config.toml
model = "sound classifier"
dataset = "acted Russian speech (Dusha)"
n_mels = 64
input = "log_mel"
num_classes = 4
label_smoothing = 0.2
init = "torch_default"
residual_init = "zero_last"
lr = 0.002
momentum = 0.85
adamw_lr_other_params = 0.00085
steps = 8900
warmup_steps = 170
weight_decay = 0.5
adamw_weight_decay_other_params = 0.01
Rows from block 2, named by matrix and row number. Each number is 50 + 12 x the weight over its row's rms, rounded and kept within 0 to 99. All counts start at 0. After the name is the row's rms in percent of the matrix's.
# short0: shortcut pointwise conv, stride 2 (model.blocks.2.short.0.weight, 224x128x1x1), inputs 64-127
short0.8 109:51 58 59 61 52 71 44 46 41 58 52 56 56 50 46 32 46 55 59 45 45 43 47 67 57 42 41 74 66 52 39 31 45 41 33 31 37 57 34 57 09 52 73 45 38 53 39 39 69 63 54 45 61 39 74 54 60 45 29 32 54 58 55 51
short0.9 094:44 37 51 63 67 54 59 45 49 65 80 26 68 48 53 57 48 46 68 50 36 53 49 69 42 41 47 45 38 33 62 48 46 50 67 65 56 63 32 42 49 46 73 46 65 43 39 53 41 61 56 54 56 51 66 40 40 54 33 32 41 32 58 59
short0.10 094:48 55 64 48 45 34 62 54 76 58 38 70 46 36 57 44 73 58 54 40 52 47 62 41 65 54 59 35 48 67 42 60 55 31 38 48 53 52 60 38 54 44 43 54 54 55 46 39 59 51 48 35 59 63 47 46 80 41 35 55 45 42 36 42
short0.11 096:55 53 42 43 20 46 32 39 56 44 63 59 37 65 33 28 75 36 55 59 76 48 42 67 49 52 26 54 43 37 40 40 69 64 44 45 62 73 49 37 52 41 52 43 58 28 65 47 29 30 53 37 70 32 45 33 63 46 62 52 49 54 62 50
short0.12 106:51 37 43 48 52 44 39 39 52 62 63 32 54 45 19 46 56 44 58 61 64 29 56 40 51 65 70 51 35 37 53 42 49 58 50 48 36 50 36 39 51 44 42 53 55 52 67 39 56 58 40 58 61 44 36 73 45 60 47 26 40 43 44 46
short0.13 104:45 36 68 50 46 44 54 48 52 46 23 54 52 48 45 49 33 44 51 47 53 36 37 34 47 40 64 56 49 46 34 66 67 43 53 58 61 37 28 35 48 39 67 52 57 57 65 55 17 29 65 77 15 50 48 51 24 35 65 37 48 41 33 42
short0.14 103:61 41 30 60 26 45 60 65 43 55 42 53 66 37 42 57 62 55 54 36 52 41 73 55 37 31 34 64 64 52 39 53 62 30 62 44 59 33 40 45 46 53 62 56 53 74 40 52 36 48 51 49 57 68 53 50 49 41 48 70 53 56 59 44
short0.15 110:38 35 72 41 47 48 41 71 37 57 40 54 60 78 68 51 54 66 50 69 65 37 37 62 70 34 59 56 38 50 57 47 47 41 54 85 39 64 67 51 53 46 66 41 43 39 42 46 54 56 47 55 44 47 44 47 64 54 66 53 55 43 24 37
short0.16 099:50 33 57 41 46 48 33 53 74 50 47 40 65 67 18 63 66 37 56 43 63 56 54 75 44 64 35 56 56 67 67 37 46 38 56 58 52 46 56 43 58 47 55 44 54 59 53 26 36 60 45 33 54 54 29 48 47 50 54 19 51 61 79 50
short0.17 101:50 59 23 35 48 64 54 52 34 42 47 39 39 44 51 63 70 55 31 40 58 43 28 52 63 57 53 55 74 33 36 59 48 73 60 40 61 55 39 47 53 41 65 43 69 66 40 66 83 37 37 54 45 73 52 66 51 59 63 64 48 63 63 36
short0.18 095:57 38 37 44 50 59 58 45 53 48 53 50 51 77 37 51 44 48 50 47 39 26 34 54 37 54 41 60 34 38 49 70 50 45 55 38 61 69 38 43 49 59 71 36 54 46 68 59 57 54 59 60 65 74 66 70 47 41 64 65 32 54 53 57
short0.19 093:37 58 64 45 74 47 57 57 30 41 29 53 73 44 57 46 65 45 31 58 55 48 40 36 53 45 62 50 40 54 49 67 36 46 30 50 54 57 33 55 78 60 46 34 48 54 57 31 62 38 69 70 38 52 59 43 34 66 43 59 36 50 50 32
short0.20 094:40 68 26 56 40 50 70 54 67 44 52 62 46 61 35 35 28 28 41 43 58 65 45 39 34 77 40 56 42 72 50 52 51 53 40 61 46 48 28 33 74 39 52 61 28 51 31 43 54 40 80 42 58 48 41 47 33 43 46 51 53 48 55 40
short0.21 080:52 40 58 59 50 42 60 35 38 83 58 48 62 55 29 51 24 73 68 58 46 34 56 38 49 26 39 59 61 44 58 56 30 40 46 28 38 50 50 66 45 34 54 44 55 62 69 65 31 41 40 44 40 45 60 45 49 46 68 37 50 53 57 47
short0.22 105:41 38 55 34 59 60 78 68 67 65 68 56 52 59 38 82 46 41 45 36 38 34 52 38 51 38 42 60 48 49 59 31 45 43 41 34 30 36 60 68 55 40 63 66 53 50 50 47 48 60 41 56 86 52 66 53 42 53 36 46 70 42 58 61
short0.23 103:51 46 42 27 76 33 60 46 58 64 53 50 61 54 35 55 50 60 37 41 50 43 48 34 53 42 46 64 46 58 58 25 35 53 57 64 38 48 56 41 71 51 91 53 70 32 69 48 45 62 49 50 58 53 44 65 44 42 59 48 76 46 42 54
short0.24 100:54 60 63 46 32 45 37 52 24 50 57 37 86 63 43 57 48 62 41 50 53 79 68 57 56 32 63 43 51 74 42 32 65 62 33 77 34 55 48 60 60 64 43 44 54 66 50 47 28 62 51 25 65 51 50 40 51 39 69 33 63 52 52 41
short0.25 107:67 49 32 54 32 54 44 44 44 49 52 52 38 53 39 32 35 40 50 40 55 63 60 52 57 41 46 33 56 47 48 37 71 56 60 59 40 39 49 45 73 44 78 55 65 52 38 34 35 40 53 37 66 44 59 39 39 59 50 42 51 48 64 61
short0.26 104:25 53 55 72 23 47 35 39 78 34 18 51 49 34 59 58 39 42 36 48 32 64 31 46 45 70 66 53 40 51 54 36 63 42 49 44 53 51 61 39 60 49 49 47 46 39 55 49 35 48 71 32 50 67 47 45 42 39 64 50 42 38 57 45
short0.27 097:58 79 61 41 21 33 35 35 40 48 45 42 37 51 30 47 40 75 53 57 69 28 41 63 52 45 50 53 49 65 43 70 56 49 35 49 55 49 37 48 75 54 33 46 47 59 55 55 45 38 43 68 46 50 53 39 59 42 22 51 43 55 50 47
short0.28 094:61 48 51 31 43 39 66 35 39 72 58 46 48 32 46 45 45 62 45 53 50 31 37 59 39 56 69 49 43 50 46 53 59 51 73 21 48 43 31 54 66 18 74 51 36 65 43 54 43 50 53 44 40 59 53 64 71 36 60 59 37 40 75 55
short0.29 099:52 83 48 60 49 63 59 50 48 63 76 44 57 64 42 44 66 51 40 50 31 52 26 54 51 33 55 51 43 50 67 42 48 56 36 53 41 60 23 48 35 39 50 54 49 83 48 65 44 55 60 55 40 54 43 66 64 58 83 65 80 47 46 59
short0.30 095:60 57 65 48 54 46 48 61 57 60 54 42 34 57 28 33 52 55 32 72 62 55 60 47 55 65 63 46 49 53 46 59 53 43 57 52 57 62 57 33 63 55 21 56 50 38 18 48 71 52 47 79 31 61 47 33 54 54 48 44 46 45 63 54
short0.31 096:22 55 70 59 65 43 65 28 44 57 68 53 41 41 41 57 54 38 53 49 39 31 62 47 55 32 49 60 40 34 40 49 40 35 62 81 56 37 35 47 29 38 60 52 45 53 39 58 69 64 52 45 70 52 58 53 65 56 61 30 39 51 42 51
short0.32 097:66 41 47 48 56 71 65 55 52 49 42 29 48 55 37 55 58 48 49 43 28 50 58 69 53 45 47 46 41 56 47 54 31 48 63 72 49 46 23 45 60 58 68 61 70 58 46 54 22 45 60 81 59 36 37 66 56 45 54 62 49 28 51 51
short0.33 103:47 53 64 53 61 55 45 46 73 46 50 54 59 38 41 65 51 31 56 68 47 46 42 27 42 37 42 33 37 31 53 74 56 40 48 56 31 43 49 61 64 54 39 56 49 52 49 51 21 61 44 55 48 39 70 47 73 38 81 63 46 40 48 35
short0.34 105:42 50 64 50 52 54 47 47 76 46 55 45 66 33 58 56 73 31 66 56 51 27 38 33 43 40 47 47 31 57 56 27 54 62 64 46 39 33 39 40 33 34 56 51 41 40 52 41 48 42 51 47 56 36 74 44 54 42 49 39 37 64 42 40
short0.35 099:58 61 47 85 78 43 42 74 34 64 49 65 45 49 54 31 52 42 42 34 58 53 52 35 46 56 58 56 50 42 50 60 70 43 69 60 56 31 65 15 61 51 27 64 46 36 42 46 40 41 49 54 61 59 54 38 29 55 53 40 51 43 48 60
short0.36 093:61 56 55 59 54 45 40 45 64 32 34 29 38 65 58 42 61 37 38 53 42 48 72 54 58 45 58 40 51 57 46 70 64 60 59 39 59 38 45 60 32 33 53 36 62 29 56 62 33 49 38 39 37 49 41 38 37 47 81 45 61 31 36 37
short0.37 094:38 51 46 67 58 63 60 53 59 59 55 18 69 44 54 51 46 58 77 34 53 41 27 49 51 60 43 43 74 46 48 71 34 54 66 53 33 65 53 56 71 49 44 65 47 50 76 59 54 48 36 35 36 39 40 47 74 61 37 51 52 40 61 45
short0.38 104:61 46 44 64 63 59 56 60 51 48 39 57 42 56 11 55 31 23 60 57 49 47 65 54 57 41 49 27 51 55 49 36 41 52 45 47 31 39 47 60 73 53 48 57 55 47 45 43 38 55 47 41 67 57 46 40 55 46 42 48 55 57 47 57
short0.39 093:50 69 68 37 48 55 56 55 40 57 43 46 49 49 58 32 40 43 19 54 56 60 66 59 52 54 38 26 49 37 42 33 58 67 51 53 53 54 45 66 61 46 49 45 57 49 67 42 35 65 49 39 35 36 56 50 25 47 60 37 55 24 33 59
short0.40 100:50 60 42 45 40 59 34 56 47 44 43 47 46 35 48 64 48 49 57 50 44 36 56 53 68 54 71 58 65 52 58 72 68 46 68 48 43 50 39 38 44 47 50 38 66 62 32 54 46 62 52 47 61 56 49 52 33 79 48 56 73 58 49 43
short0.41 083:63 73 32 42 35 55 53 52 29 38 55 48 41 51 55 54 39 40 59 47 75 41 54 58 40 46 50 33 64 59 68 56 41 62 47 36 36 49 37 53 50 33 62 49 35 37 48 34 46 57 60 43 72 49 44 56 60 27 50 56 48 66 33 60
short0.42 104:32 56 46 53 44 56 70 33 62 52 35 46 72 37 69 30 49 36 43 29 65 48 34 62 58 57 60 50 53 61 41 38 39 47 46 45 54 36 29 51 69 50 67 47 60 60 83 60 56 64 51 27 48 62 58 39 55 46 58 39 41 39 50 56
short0.43 102:32 49 68 55 44 62 53 41 49 29 43 57 49 33 52 46 32 61 50 54 40 35 56 47 56 40 35 53 54 47 76 56 48 65 81 61 46 79 32 42 52 50 38 39 67 62 47 64 51 48 56 35 61 38 51 52 32 46 47 48 71 47 31 39
short0.44 106:46 36 40 66 68 41 51 46 40 43 44 59 47 38 49 67 33 43 54 30 22 58 42 46 55 41 41 53 68 81 54 62 58 67 33 48 34 33 47 48 54 58 54 49 48 60 64 52 35 70 60 51 67 49 37 49 54 50 44 68 54 43 74 48
short0.45 102:40 51 46 44 40 38 47 60 33 36 52 30 49 33 43 46 28 44 70 66 48 62 49 30 55 71 31 46 50 57 63 41 56 43 63 54 50 39 61 55 60 37 52 67 46 32 53 54 46 56 40 61 50 65 53 56 53 50 25 61 41 48 35 77
short0.46 094:70 42 54 68 50 43 44 62 59 49 39 73 44 59 69 65 50 62 62 56 57 61 47 47 43 57 39 42 73 55 57 60 68 47 65 61 46 40 60 56 40 56 61 48 30 30 44 30 49 39 62 56 30 65 52 59 48 41 43 51 52 61 43 41
short0.47 092:46 48 69 37 62 47 36 59 33 63 53 46 66 58 29 65 60 62 62 51 58 59 58 51 47 31 56 43 44 46 43 61 61 43 71 56 41 32 47 65 54 45 51 47 60 64 64 43 62 65 30 43 34 46 22 63 31 52 60 42 44 53 50 33
short0.48 097:63 48 38 60 57 59 42 46 68 54 49 43 43 47 57 58 61 57 28 50 54 71 47 62 43 42 54 55 35 26 52 45 40 68 31 66 45 58 66 52 58 50 52 71 40 69 60 29 56 45 49 78 65 55 33 48 52 34 52 36 55 57 47 28
short0.49 100:31 35 67 30 57 38 51 51 44 50 31 49 39 39 63 57 62 38 38 57 50 33 55 48 50 53 62 71 75 45 28 52 36 44 50 62 51 50 48 46 26 57 34 62 56 48 61 56 61 57 61 81 60 45 55 39 62 49 51 85 41 68 42 61
short0.50 107:55 48 39 40 42 57 56 46 36 55 73 24 62 51 24 66 59 50 45 66 34 53 47 76 43 42 43 49 45 84 44 40 54 51 60 59 52 52 67 45 70 57 69 60 48 63 55 50 74 53 57 50 38 38 54 45 46 67 49 28 57 47 58 68
short0.51 099:49 51 52 48 45 37 42 61 52 38 41 44 68 31 53 35 66 60 49 44 67 44 58 35 54 57 60 55 24 53 61 27 46 39 48 61 44 35 39 42 40 52 68 29 56 54 42 52 27 58 44 77 28 45 46 59 31 51 62 33 49 30 37 40
short0.52 092:40 44 32 46 51 57 27 65 32 38 55 42 41 49 44 68 40 49 55 48 50 40 69 50 54 70 57 42 55 41 42 62 39 25 59 79 64 33 81 62 51 47 36 54 60 45 43 38 55 59 66 53 35 61 22 32 54 59 38 49 51 30 27 59
short0.53 097:40 62 62 44 20 48 56 58 32 64 56 61 54 72 24 54 39 36 58 65 46 48 52 56 60 43 42 49 36 40 36 68 18 54 70 50 39 75 45 57 55 28 39 32 53 60 33 57 43 63 26 46 51 46 46 53 50 43 60 71 41 54 71 31
short0.54 090:52 64 52 53 40 47 44 38 66 39 67 43 47 47 47 66 72 35 40 58 43 58 54 30 60 53 66 54 83 42 58 69 37 44 49 43 64 49 37 69 43 73 32 39 57 43 50 46 29 54 45 54 56 49 37 53 25 48 62 43 50 45 43 61
short0.55 103:42 49 69 40 66 50 49 53 56 35 53 54 70 49 52 38 53 65 47 37 49 77 42 41 53 55 63 52 38 54 47 30 44 37 50 54 55 57 66 78 65 59 40 66 45 43 51 37 47 62 51 56 54 62 39 31 48 53 49 31 34 37 62 51
short0.56 109:41 57 50 51 62 53 72 23 53 67 48 62 45 53 35 38 51 46 41 29 59 44 64 44 55 45 63 47 47 65 61 54 76 57 52 44 59 43 17 60 45 56 74 53 80 48 48 53 32 61 53 51 50 56 38 52 46 41 28 36 67 46 67 65
short0.57 095:57 59 40 34 46 57 44 35 41 56 35 50 76 55 37 32 62 39 58 32 52 41 42 37 50 40 49 54 59 54 51 48 59 59 29 27 60 39 25 53 37 66 68 35 37 35 43 26 64 65 46 61 45 45 44 51 17 52 38 38 62 61 41 41