python train.py --model="sound classifier" --dataset="acted Russian speech (Dusha)" --train_examples=26041 --gain_aug_db=10 --n_mels=64 --hop_length=320 --input="log_mel" --spec_augment=false --win_length=512 --targets=["emotion"] --num_classes=4 --arch="resnet_bottleneck" --norm="batchnorm" --activation="relu" --depths=[2, 2, 2, 2] --kernel_size=3 --stem="single" --avg_pool_shortcut=false --widths=[128, 224, 384, 672] --label_smoothing=0.2 --loss="cross_entropy" --init="torch_default" --residual_init="zero_last" --optimizer="muon" --muon_scale="match_rms_adamw" --lr=0.002 --momentum=0.85 --nesterov=true --orthogonalizer="newton_schulz_5" --adamw_lr_other_params=0.00085 --grad_clip=1.0 --steps=8900 --batch_size=128 --epochs=43.7 --lr_schedule="step" --warmup_steps=170 --weight_decay=0.5 --adamw_weight_decay_other_params=0.01
Rows from block 2 of a small sound classifier, named by matrix and row number. Rows with one number belong to one channel. Each number is 128 + 32 x the weight over its row's rms, rounded and kept within 0 to 255. All counts start at 0. Numbers have three digits each. After the name is the row's rms in percent of the matrix's.
After each channel's rows are labels from the 100 clips, of 14976, where the channel reaches its highest value: "strongest on" is what is common among them; "peak in band" is the frequency band that holds the peak. Only what is clearly more common there than usual is listed. The data: acted Russian speech (Dusha). In brackets: how many of the 100.
# convs1: 3x3 conv, stride 2 (model.blocks.2.convs.1.weight, 56x56x3x3), inputs 0-55, a 3x3 kernel for each
# convs2: expand pointwise conv (model.blocks.2.convs.2.weight, 224x56x1x1, transposed), outputs 0-223

convs1.41 098:134139149103149130161171131144169139087135106100133084123103184103080081135085146161101171163117131164107126115109124142135137149170140140111140113145153124101117109101161110084145102086139123116128195095165172101129117097173103101131114109135106109122111092104139134125106074143140091105130141133193112150141101169093119092138113168135118127114125098195152121117102130142079127096139092142096084112164121124094104095088126124103131176134102115154146148112142125063071144124124135122108181112128122067142186137138195147062168189087125054096102093151119065139151121181110126161114137150150141158120175119100187057079151083161156159149170184114148093132041056122190154146143078100076128151106110135094150133099135164111084095142134101153166112092100131125137147103097120099132107122089117210106107060085118130096255142130138099112104094132108100102111119142135148161190214103139157101137117089120129100143108107145129142131119152118105119152103120121103094157122078106179114126133133190120137148088116129133133136148108203142119136158142146112084098137117129055193137110165078118108122161163126127121119154152106128071098149097113116131106145075150142121108054157102157128116161155119108117133143031150147116115135104055162178130098118181070101145147104177130111206112120109108162163115136179139133133177165131118072120141139187114086171103085152128091083197158071170111099114140079126083168121134208154141157131112192160078133195093114160127112141127118135072132153096102106112104219106249079046184070149066098140
convs2.41 105:106118072131119170104190172101095115136114122113046129121133135145127114138125119113105113145147098128128121109067041127179144117165138178134108077111096130167131137101078193095182124146121151176099126119078149085119158143141017131079156127152145154142107143191135155074086131144041097118130148102107104136121148146134094110130124132124146142121136097131113108149141161108120130072129043086110137129117197089122160212110139167146133187117147146099128144176133130129122119142100163075206127111113134156102175103099117096148121096111161144111107150116151147150124154104131082139158163182104105143139120136148135200131112139099107137226137093142139096115183118106104121029036
strongest on: emotion: angry (61)
peak in band: 250 to 500 Hz (62); 500 to 1000 Hz (32)

convs1.12 098:093121152117121065047088136167166190137145176158143191199074118050084108113110164158069044145099111116134118163151108155132112076146111144146089131166091134115177144147150161118157163130128138123140129139089115088132089146139114130152083068129160113154151072115141132183092113119112111120126101130051052163094086134111111101110162159108147166096125159170130102143161128141124137140136154130148106115146069127148155087102124124095138123130119131131071142099127127143135089144144103131142153148123108130126097156085133139111131173128125131122198129113129097163140111128103119120104102085126097136204125131171143091120181096153110123151159159143132168036129159095166129053203115146127103158144165163123114204067073172128120155096116139156149142119108156130177109132133135150179081083064123098056195096105146132125207159109150121094145064141062060096123095106133125095153125132157155123078154159127114148146091130089097120102140117109144097084097078116083074083111153127132113153140147173143137109121146134134094112170106139141115218155093135130119153119113138142127100138183096125110132162142138133146142146105086135094124162084094152093125145091104164182208165152097122100143109077199133109125091105135126119106133107047164107052136161174174119115097072148168103110135108123115093133139145161154077113090105126131155146106169146117139135096108135136106101108092110150070075150159152082154160107088148144115220132049177143093121127084113081121131128157144124124193115073248145082213160106192109041184109143141081102
convs2.12 098:128189127126085134122062131128087126138159126063107154141126122120115137122156149118127093110114141141125098083023071139190142178118128138089119113115120119174123119141110101111152092184095106097140132102137141084112088160137068150163177122079118149111116137107113174186106129106176098110145086083075118122138119148140130139141091112120093067172140131144011107055155169132197131108132119089159135169164156122118178144140111202096122141103130048086131164161084089135132123171148184162205123109138090149142150087111151180136075116104105111149147162144135149105186152116142098135130185089128098128138126140163160156124098136107076192136120060084073171082111100100125108130129
strongest on: emotion: angry (44)
peak in band: 250 to 500 Hz (49)

convs1.31 101:131177183102100153063065153125090107120077140145206168103114202105100137145102168097141115137155144150102113114133160141106125123099122175131108140106077115099129153117095155143120138159138085090088098093153149120144099175173128153194145093062146166173113122229113085173156130122112147128119150114141083100162118157136101105106155135132137150112129150106077161124091103166086074150139165150123107184131072106188124131150135101089120138161153109140110149111109108118235093144218060123153065083103153091106137134091148181113115146113149098106088175231072090109124091138102136170171109101125121131098061119155074102189121124083122206102124154126109124156142091180130126128129130146124139118123163073078117138090164109133174172137181153141118145140209169196201114162149129124158105109119101036024114126082157171143129142109095141149175148107124152166177080134127096103135087071086081082057112114160167162127126124141152122101161184138102160077074118165095069172086089122110140108146069172101160158086126150126118115136131070119126099103140139151141173132120137101118188164118097117054156156149166147126098127125109065184106090163176141125066069121158129144150124104108123087179155152140110114167094063143122138142114138095162102091130156082123133173116132145138073079128067071132149091117112116143126109160156113093104135176126128132107139106107112102098163123136153084136162171154080131065123140142144093129105117105070133137115157134093112145140110170131115120092082112078136123114107131094136187145101129181122104
convs2.31 103:123133089082124083126053149124125136140164080124113090147131102138125127124136147116124129139113059112153163136109147101179136171106109170178117095132119097130121121121174142122165131147137080140117083130067082121189123116064134110155054073126151127129123166094109109133108133119135159090173216114063066146104121122134132154121138127120110127137123166134083125118171186161176092113111129173099165135089170152117093140129117181107147050109085140155134137119142024107149127168111096124125154091108133103152120085219162074090168159118132167135178152117144129134149111073127159084136111188175048140101130134123202061118120129150119137153167148152065119112179172077180159168149
strongest on: emotion: positive (53)
peak in band: 250 to 500 Hz (61)

convs1.36 104:123110124112120160122125141111134091116138096133153131206175152143117111164205136067131136100134142181182153090108084115154098151150112117169135120139119157133124104123098115181111139110112125123134116138172115165143079095145118173119158149112090057109069079065099042142111125151125125099117156072083117120124122103074132166131111115110121127107117104162179107182112141208199178156054096105132135152090134169141122112115124148168149071111156150154201140136150084126125127132093106137074128103108111140105098108136092053132138138244141146139129142190093163088133155118149101143167109106091158125193181152097088087105138164120102116109122088099146164112101121219125153135104114114084109115086136138110129186159121105133099134134110116150099114159105121088097102084145102093075149093108127113127090149142113183193205186159182112169197163150093073107084155141120120131082124086173084160151116123079149082143108133168164103100093098126121144156189152080190089117170119132117097124128100107130102154224168110064098070087128085149144146115093108102131112087118165122137096133111074110118134159102101129111160141114101141116106065098101098099150120118112143148082137076081078108185165138157132152130112107155102073127104044152089149089096133123168169117088107138127165135118183138095172101098155183193220134094142108121081095120084134155128093189180135141188142135155083104137132127131119071141138170157188147172171108112110105163123150130088110088145095115144130126142138097195109124118117168198208175101120182114126162
convs2.36 100:144163136135085111128157145089117139134119148137076045117110075130161133116151119142101135120119146121120136087053134139084128105139127121060142134107119142111139114127141143095123149151124129109137139126101111158143146119166106151063099169059111122137112120065186095128118129143092145096150122138046158175117166123146112154156125152135092142102118094082125119064123118113048119145090150131085138126156180070078079218132155108114106136141173042094132112220115166138091137083166132190180129087088114154088146069159158165197074128136121180032132177092124161118155133131126161195132145123095111142115140113138112121105092096164134110069141133080144121070078119145085140116082
strongest on: emotion: angry (59)
peak in band: 250 to 500 Hz (99)

convs1.28 101:111171179131159133070153118061130206119152156119128081125128186142135198151197126118146163128103166116147118175114117116065105167085118099154147120151101125119078177115176129112141176151098117100116136119134109117156121135080084106101141202171135110124090100152032098105109142125118159152088143119154147108123140090137140066127135134097117111090119113181116129146122132175130131116167141104093150059147186082132173056168172086172169163107109132121113139126149088099138093116152150176131130138138094091073158094127144147122129154185129166179129155139096083166074114160149099096143124070106088110094098153111177169100125040147135168139142132127125116031150121087134120075055114167137120146114162139127140149133103190114134160126159110108116137137097088109128102083098133152126181202179178158125153125107196147145136097150164117146131157173129127121101118075087137118111104200068159148075104140127140140128134147101138205141124148119134128121128138085109112086144151121136160139133107100174115123109061120124116128121158047098087130209171130120143074056131066154138109128120102113089133139146145162087116131124094205142117155101078116166118163110118113122125140127168157138134148108166139042108145129080175147143143152204176185123181130170163155122108141118119096092064128153181130117120174122105141137096074099162116119114093133122193137117138136122132121086119130111104136090082170176072066114146167142170096166137145138158041034092109105118076081165194129105130086099180135108152057089159115139205125180173104158
convs2.28 097:128055137132116102176179083124175158061110115147123162143090133151089137131116133113115107114112059143139115163090090102127134215156151114100115137144123132158063137134134142134131117132092120115081131177094073075125110114150118155151055116084156122090142130135122127088120132162089109101122174106153159135191162125109158140139126141149214180067169093114151071105164155143075103144111144143180131190082107114123175082154118095087105110175105085106135164148145088110162143084085123056122109098137148108145082108123098170129152134167097098127170137122177101095145161157134052155111128106144152195121117105128105182147103077140067156166070069071108130168096136113102159174186
strongest on: emotion: positive (41)
peak in band: 250 to 500 Hz (78)

convs1.2 100:123123119129133053201129150075108115124118110142121093137100132066110128087086111121135111149152160143176195165114130167109113155138096072102116079128093137080110173094095153127119165083047142129138138105119117112157154115133135149143183116082137162169159139139207147109133112149097145106145138177146122080155106099158083139161114125129093119134103106142069117138136114143094163161150144190117064153110081158095151164095160117072143122165088122159067186161155165109117153103139153071150085131138148096078181144127140139077143146123098117095112150143155108159099075090143112142135117115104124095143113057179067117119205196130159133172110170110119164124131079113094075228172165139131107143121104172101099114135110122130071155131162118092156113112124146166097143102091150123122120107161161075099126079108144144189139155129103134121129077121120144126111140228095132196118132127086098096134164150109078112099106132155144240133123104069103105114095133132108087129099067083117091109092101129108065153130131137150152138115137150183144129155139126152100137116094100159144172096104212125152163117208154076171122105159156070132123077131125121137126135076124132121148120064083122145126068148151172218132118110117102099144140096156177101062124064113176125116121146171140119169180114093122117136115075135164165143153116101124050114153158113136126106118162096179201166136094153099077115131151094123089169187128126125133121136170156117095139190173219147091160099130156113105166097193213109085176134100125170153103150139076073137
convs2.2 100:146120103117148088148124162139131167100127153089127140130138086124144126118069168114144122141124125117147088125102091142141143185122117105120159124154170138143093124159100196134115150174128129143129100123122150173150133082138159124117104201091114118159124133124084116074037121163127140125067058114125154135088163193134152114103122043145076135141090121110163169160133119146052113145165103124170079192096109126075121103154150102089116142124097138200154133155177111152118237088150145091125138133082184077087094244084195140123182148092153157141180068122114077146150120113133104160090108121175093164132147161116157103150138111116111127132166143069168102107136120134091132172104
strongest on: emotion: positive (45)
peak in band: 0 to 250 Hz (78)

convs1.19 099:158181138145071092173093127102186189167164123136114090108161135149105131147108120149156165153154110133111139107113148096123124169131149125162137145117119118103139155100152134174124178099100149117171102104142082101166127101117102135135123128106149070086126102132142122160101115123152123139128072106160141135108117135117133118129138117121159134145140136171199234130144160147096164094169162093055118150098138183190166123151116170161111101173165122113135148097184104112090124175084160129170120111167121084128129134120115119142055094116046040119111071096138094139113122117152113142157095126154095139056187154143114106223103095075074103106071134119110125134176143098154109129189141154094154077091093106117160107196134111119150184129136109121150116146143155086093125148132081155170147145146100147190146113153205106094154123180131141153118107108077110147117081117146125132137154159141106134121144144097089193153140139184109128156127082134073079117112098104137105095135104150158099139130164055180123105101113123115135156141120139081094132102105124141128125127094120160112152167153127155246135127136117158159119135130047076152153058140149129115092051122138092142130168154108129095103119179127150200134101121179106121121111113120116090114093069107070131123091148113073137155151141133068159127097162151089141131106098112122175106108125089129202138111182145063129080108147149116109220113091161155163047142167105128223096085184108079205167132129134101141165124142163127163148045115143143187115207152099064168080119196087121152
convs2.19 098:126123146133135168118094199109157131166150148120121140075120115121100103135106132139133068113119033128115134125034061134156210165159148070099169084160143122111116137102104107098099137167110147129160143130173166098135118133115073139149096121158145148119168126110138164146148136113132099143243113125193113171142120139105162087137091139127183108118118119140134097166162161157081107103086159086093117193102150173059071143120177127135158042184120056106120148146143091126122097187122186165127140104161121084089090114141150154115094140135134142091140156183135158088053112132117173175107133137157136169128142188112161070129138136121102105161130094068163122161126121134149138152145
strongest on: emotion: angry (38)
peak in band: 250 to 500 Hz (57)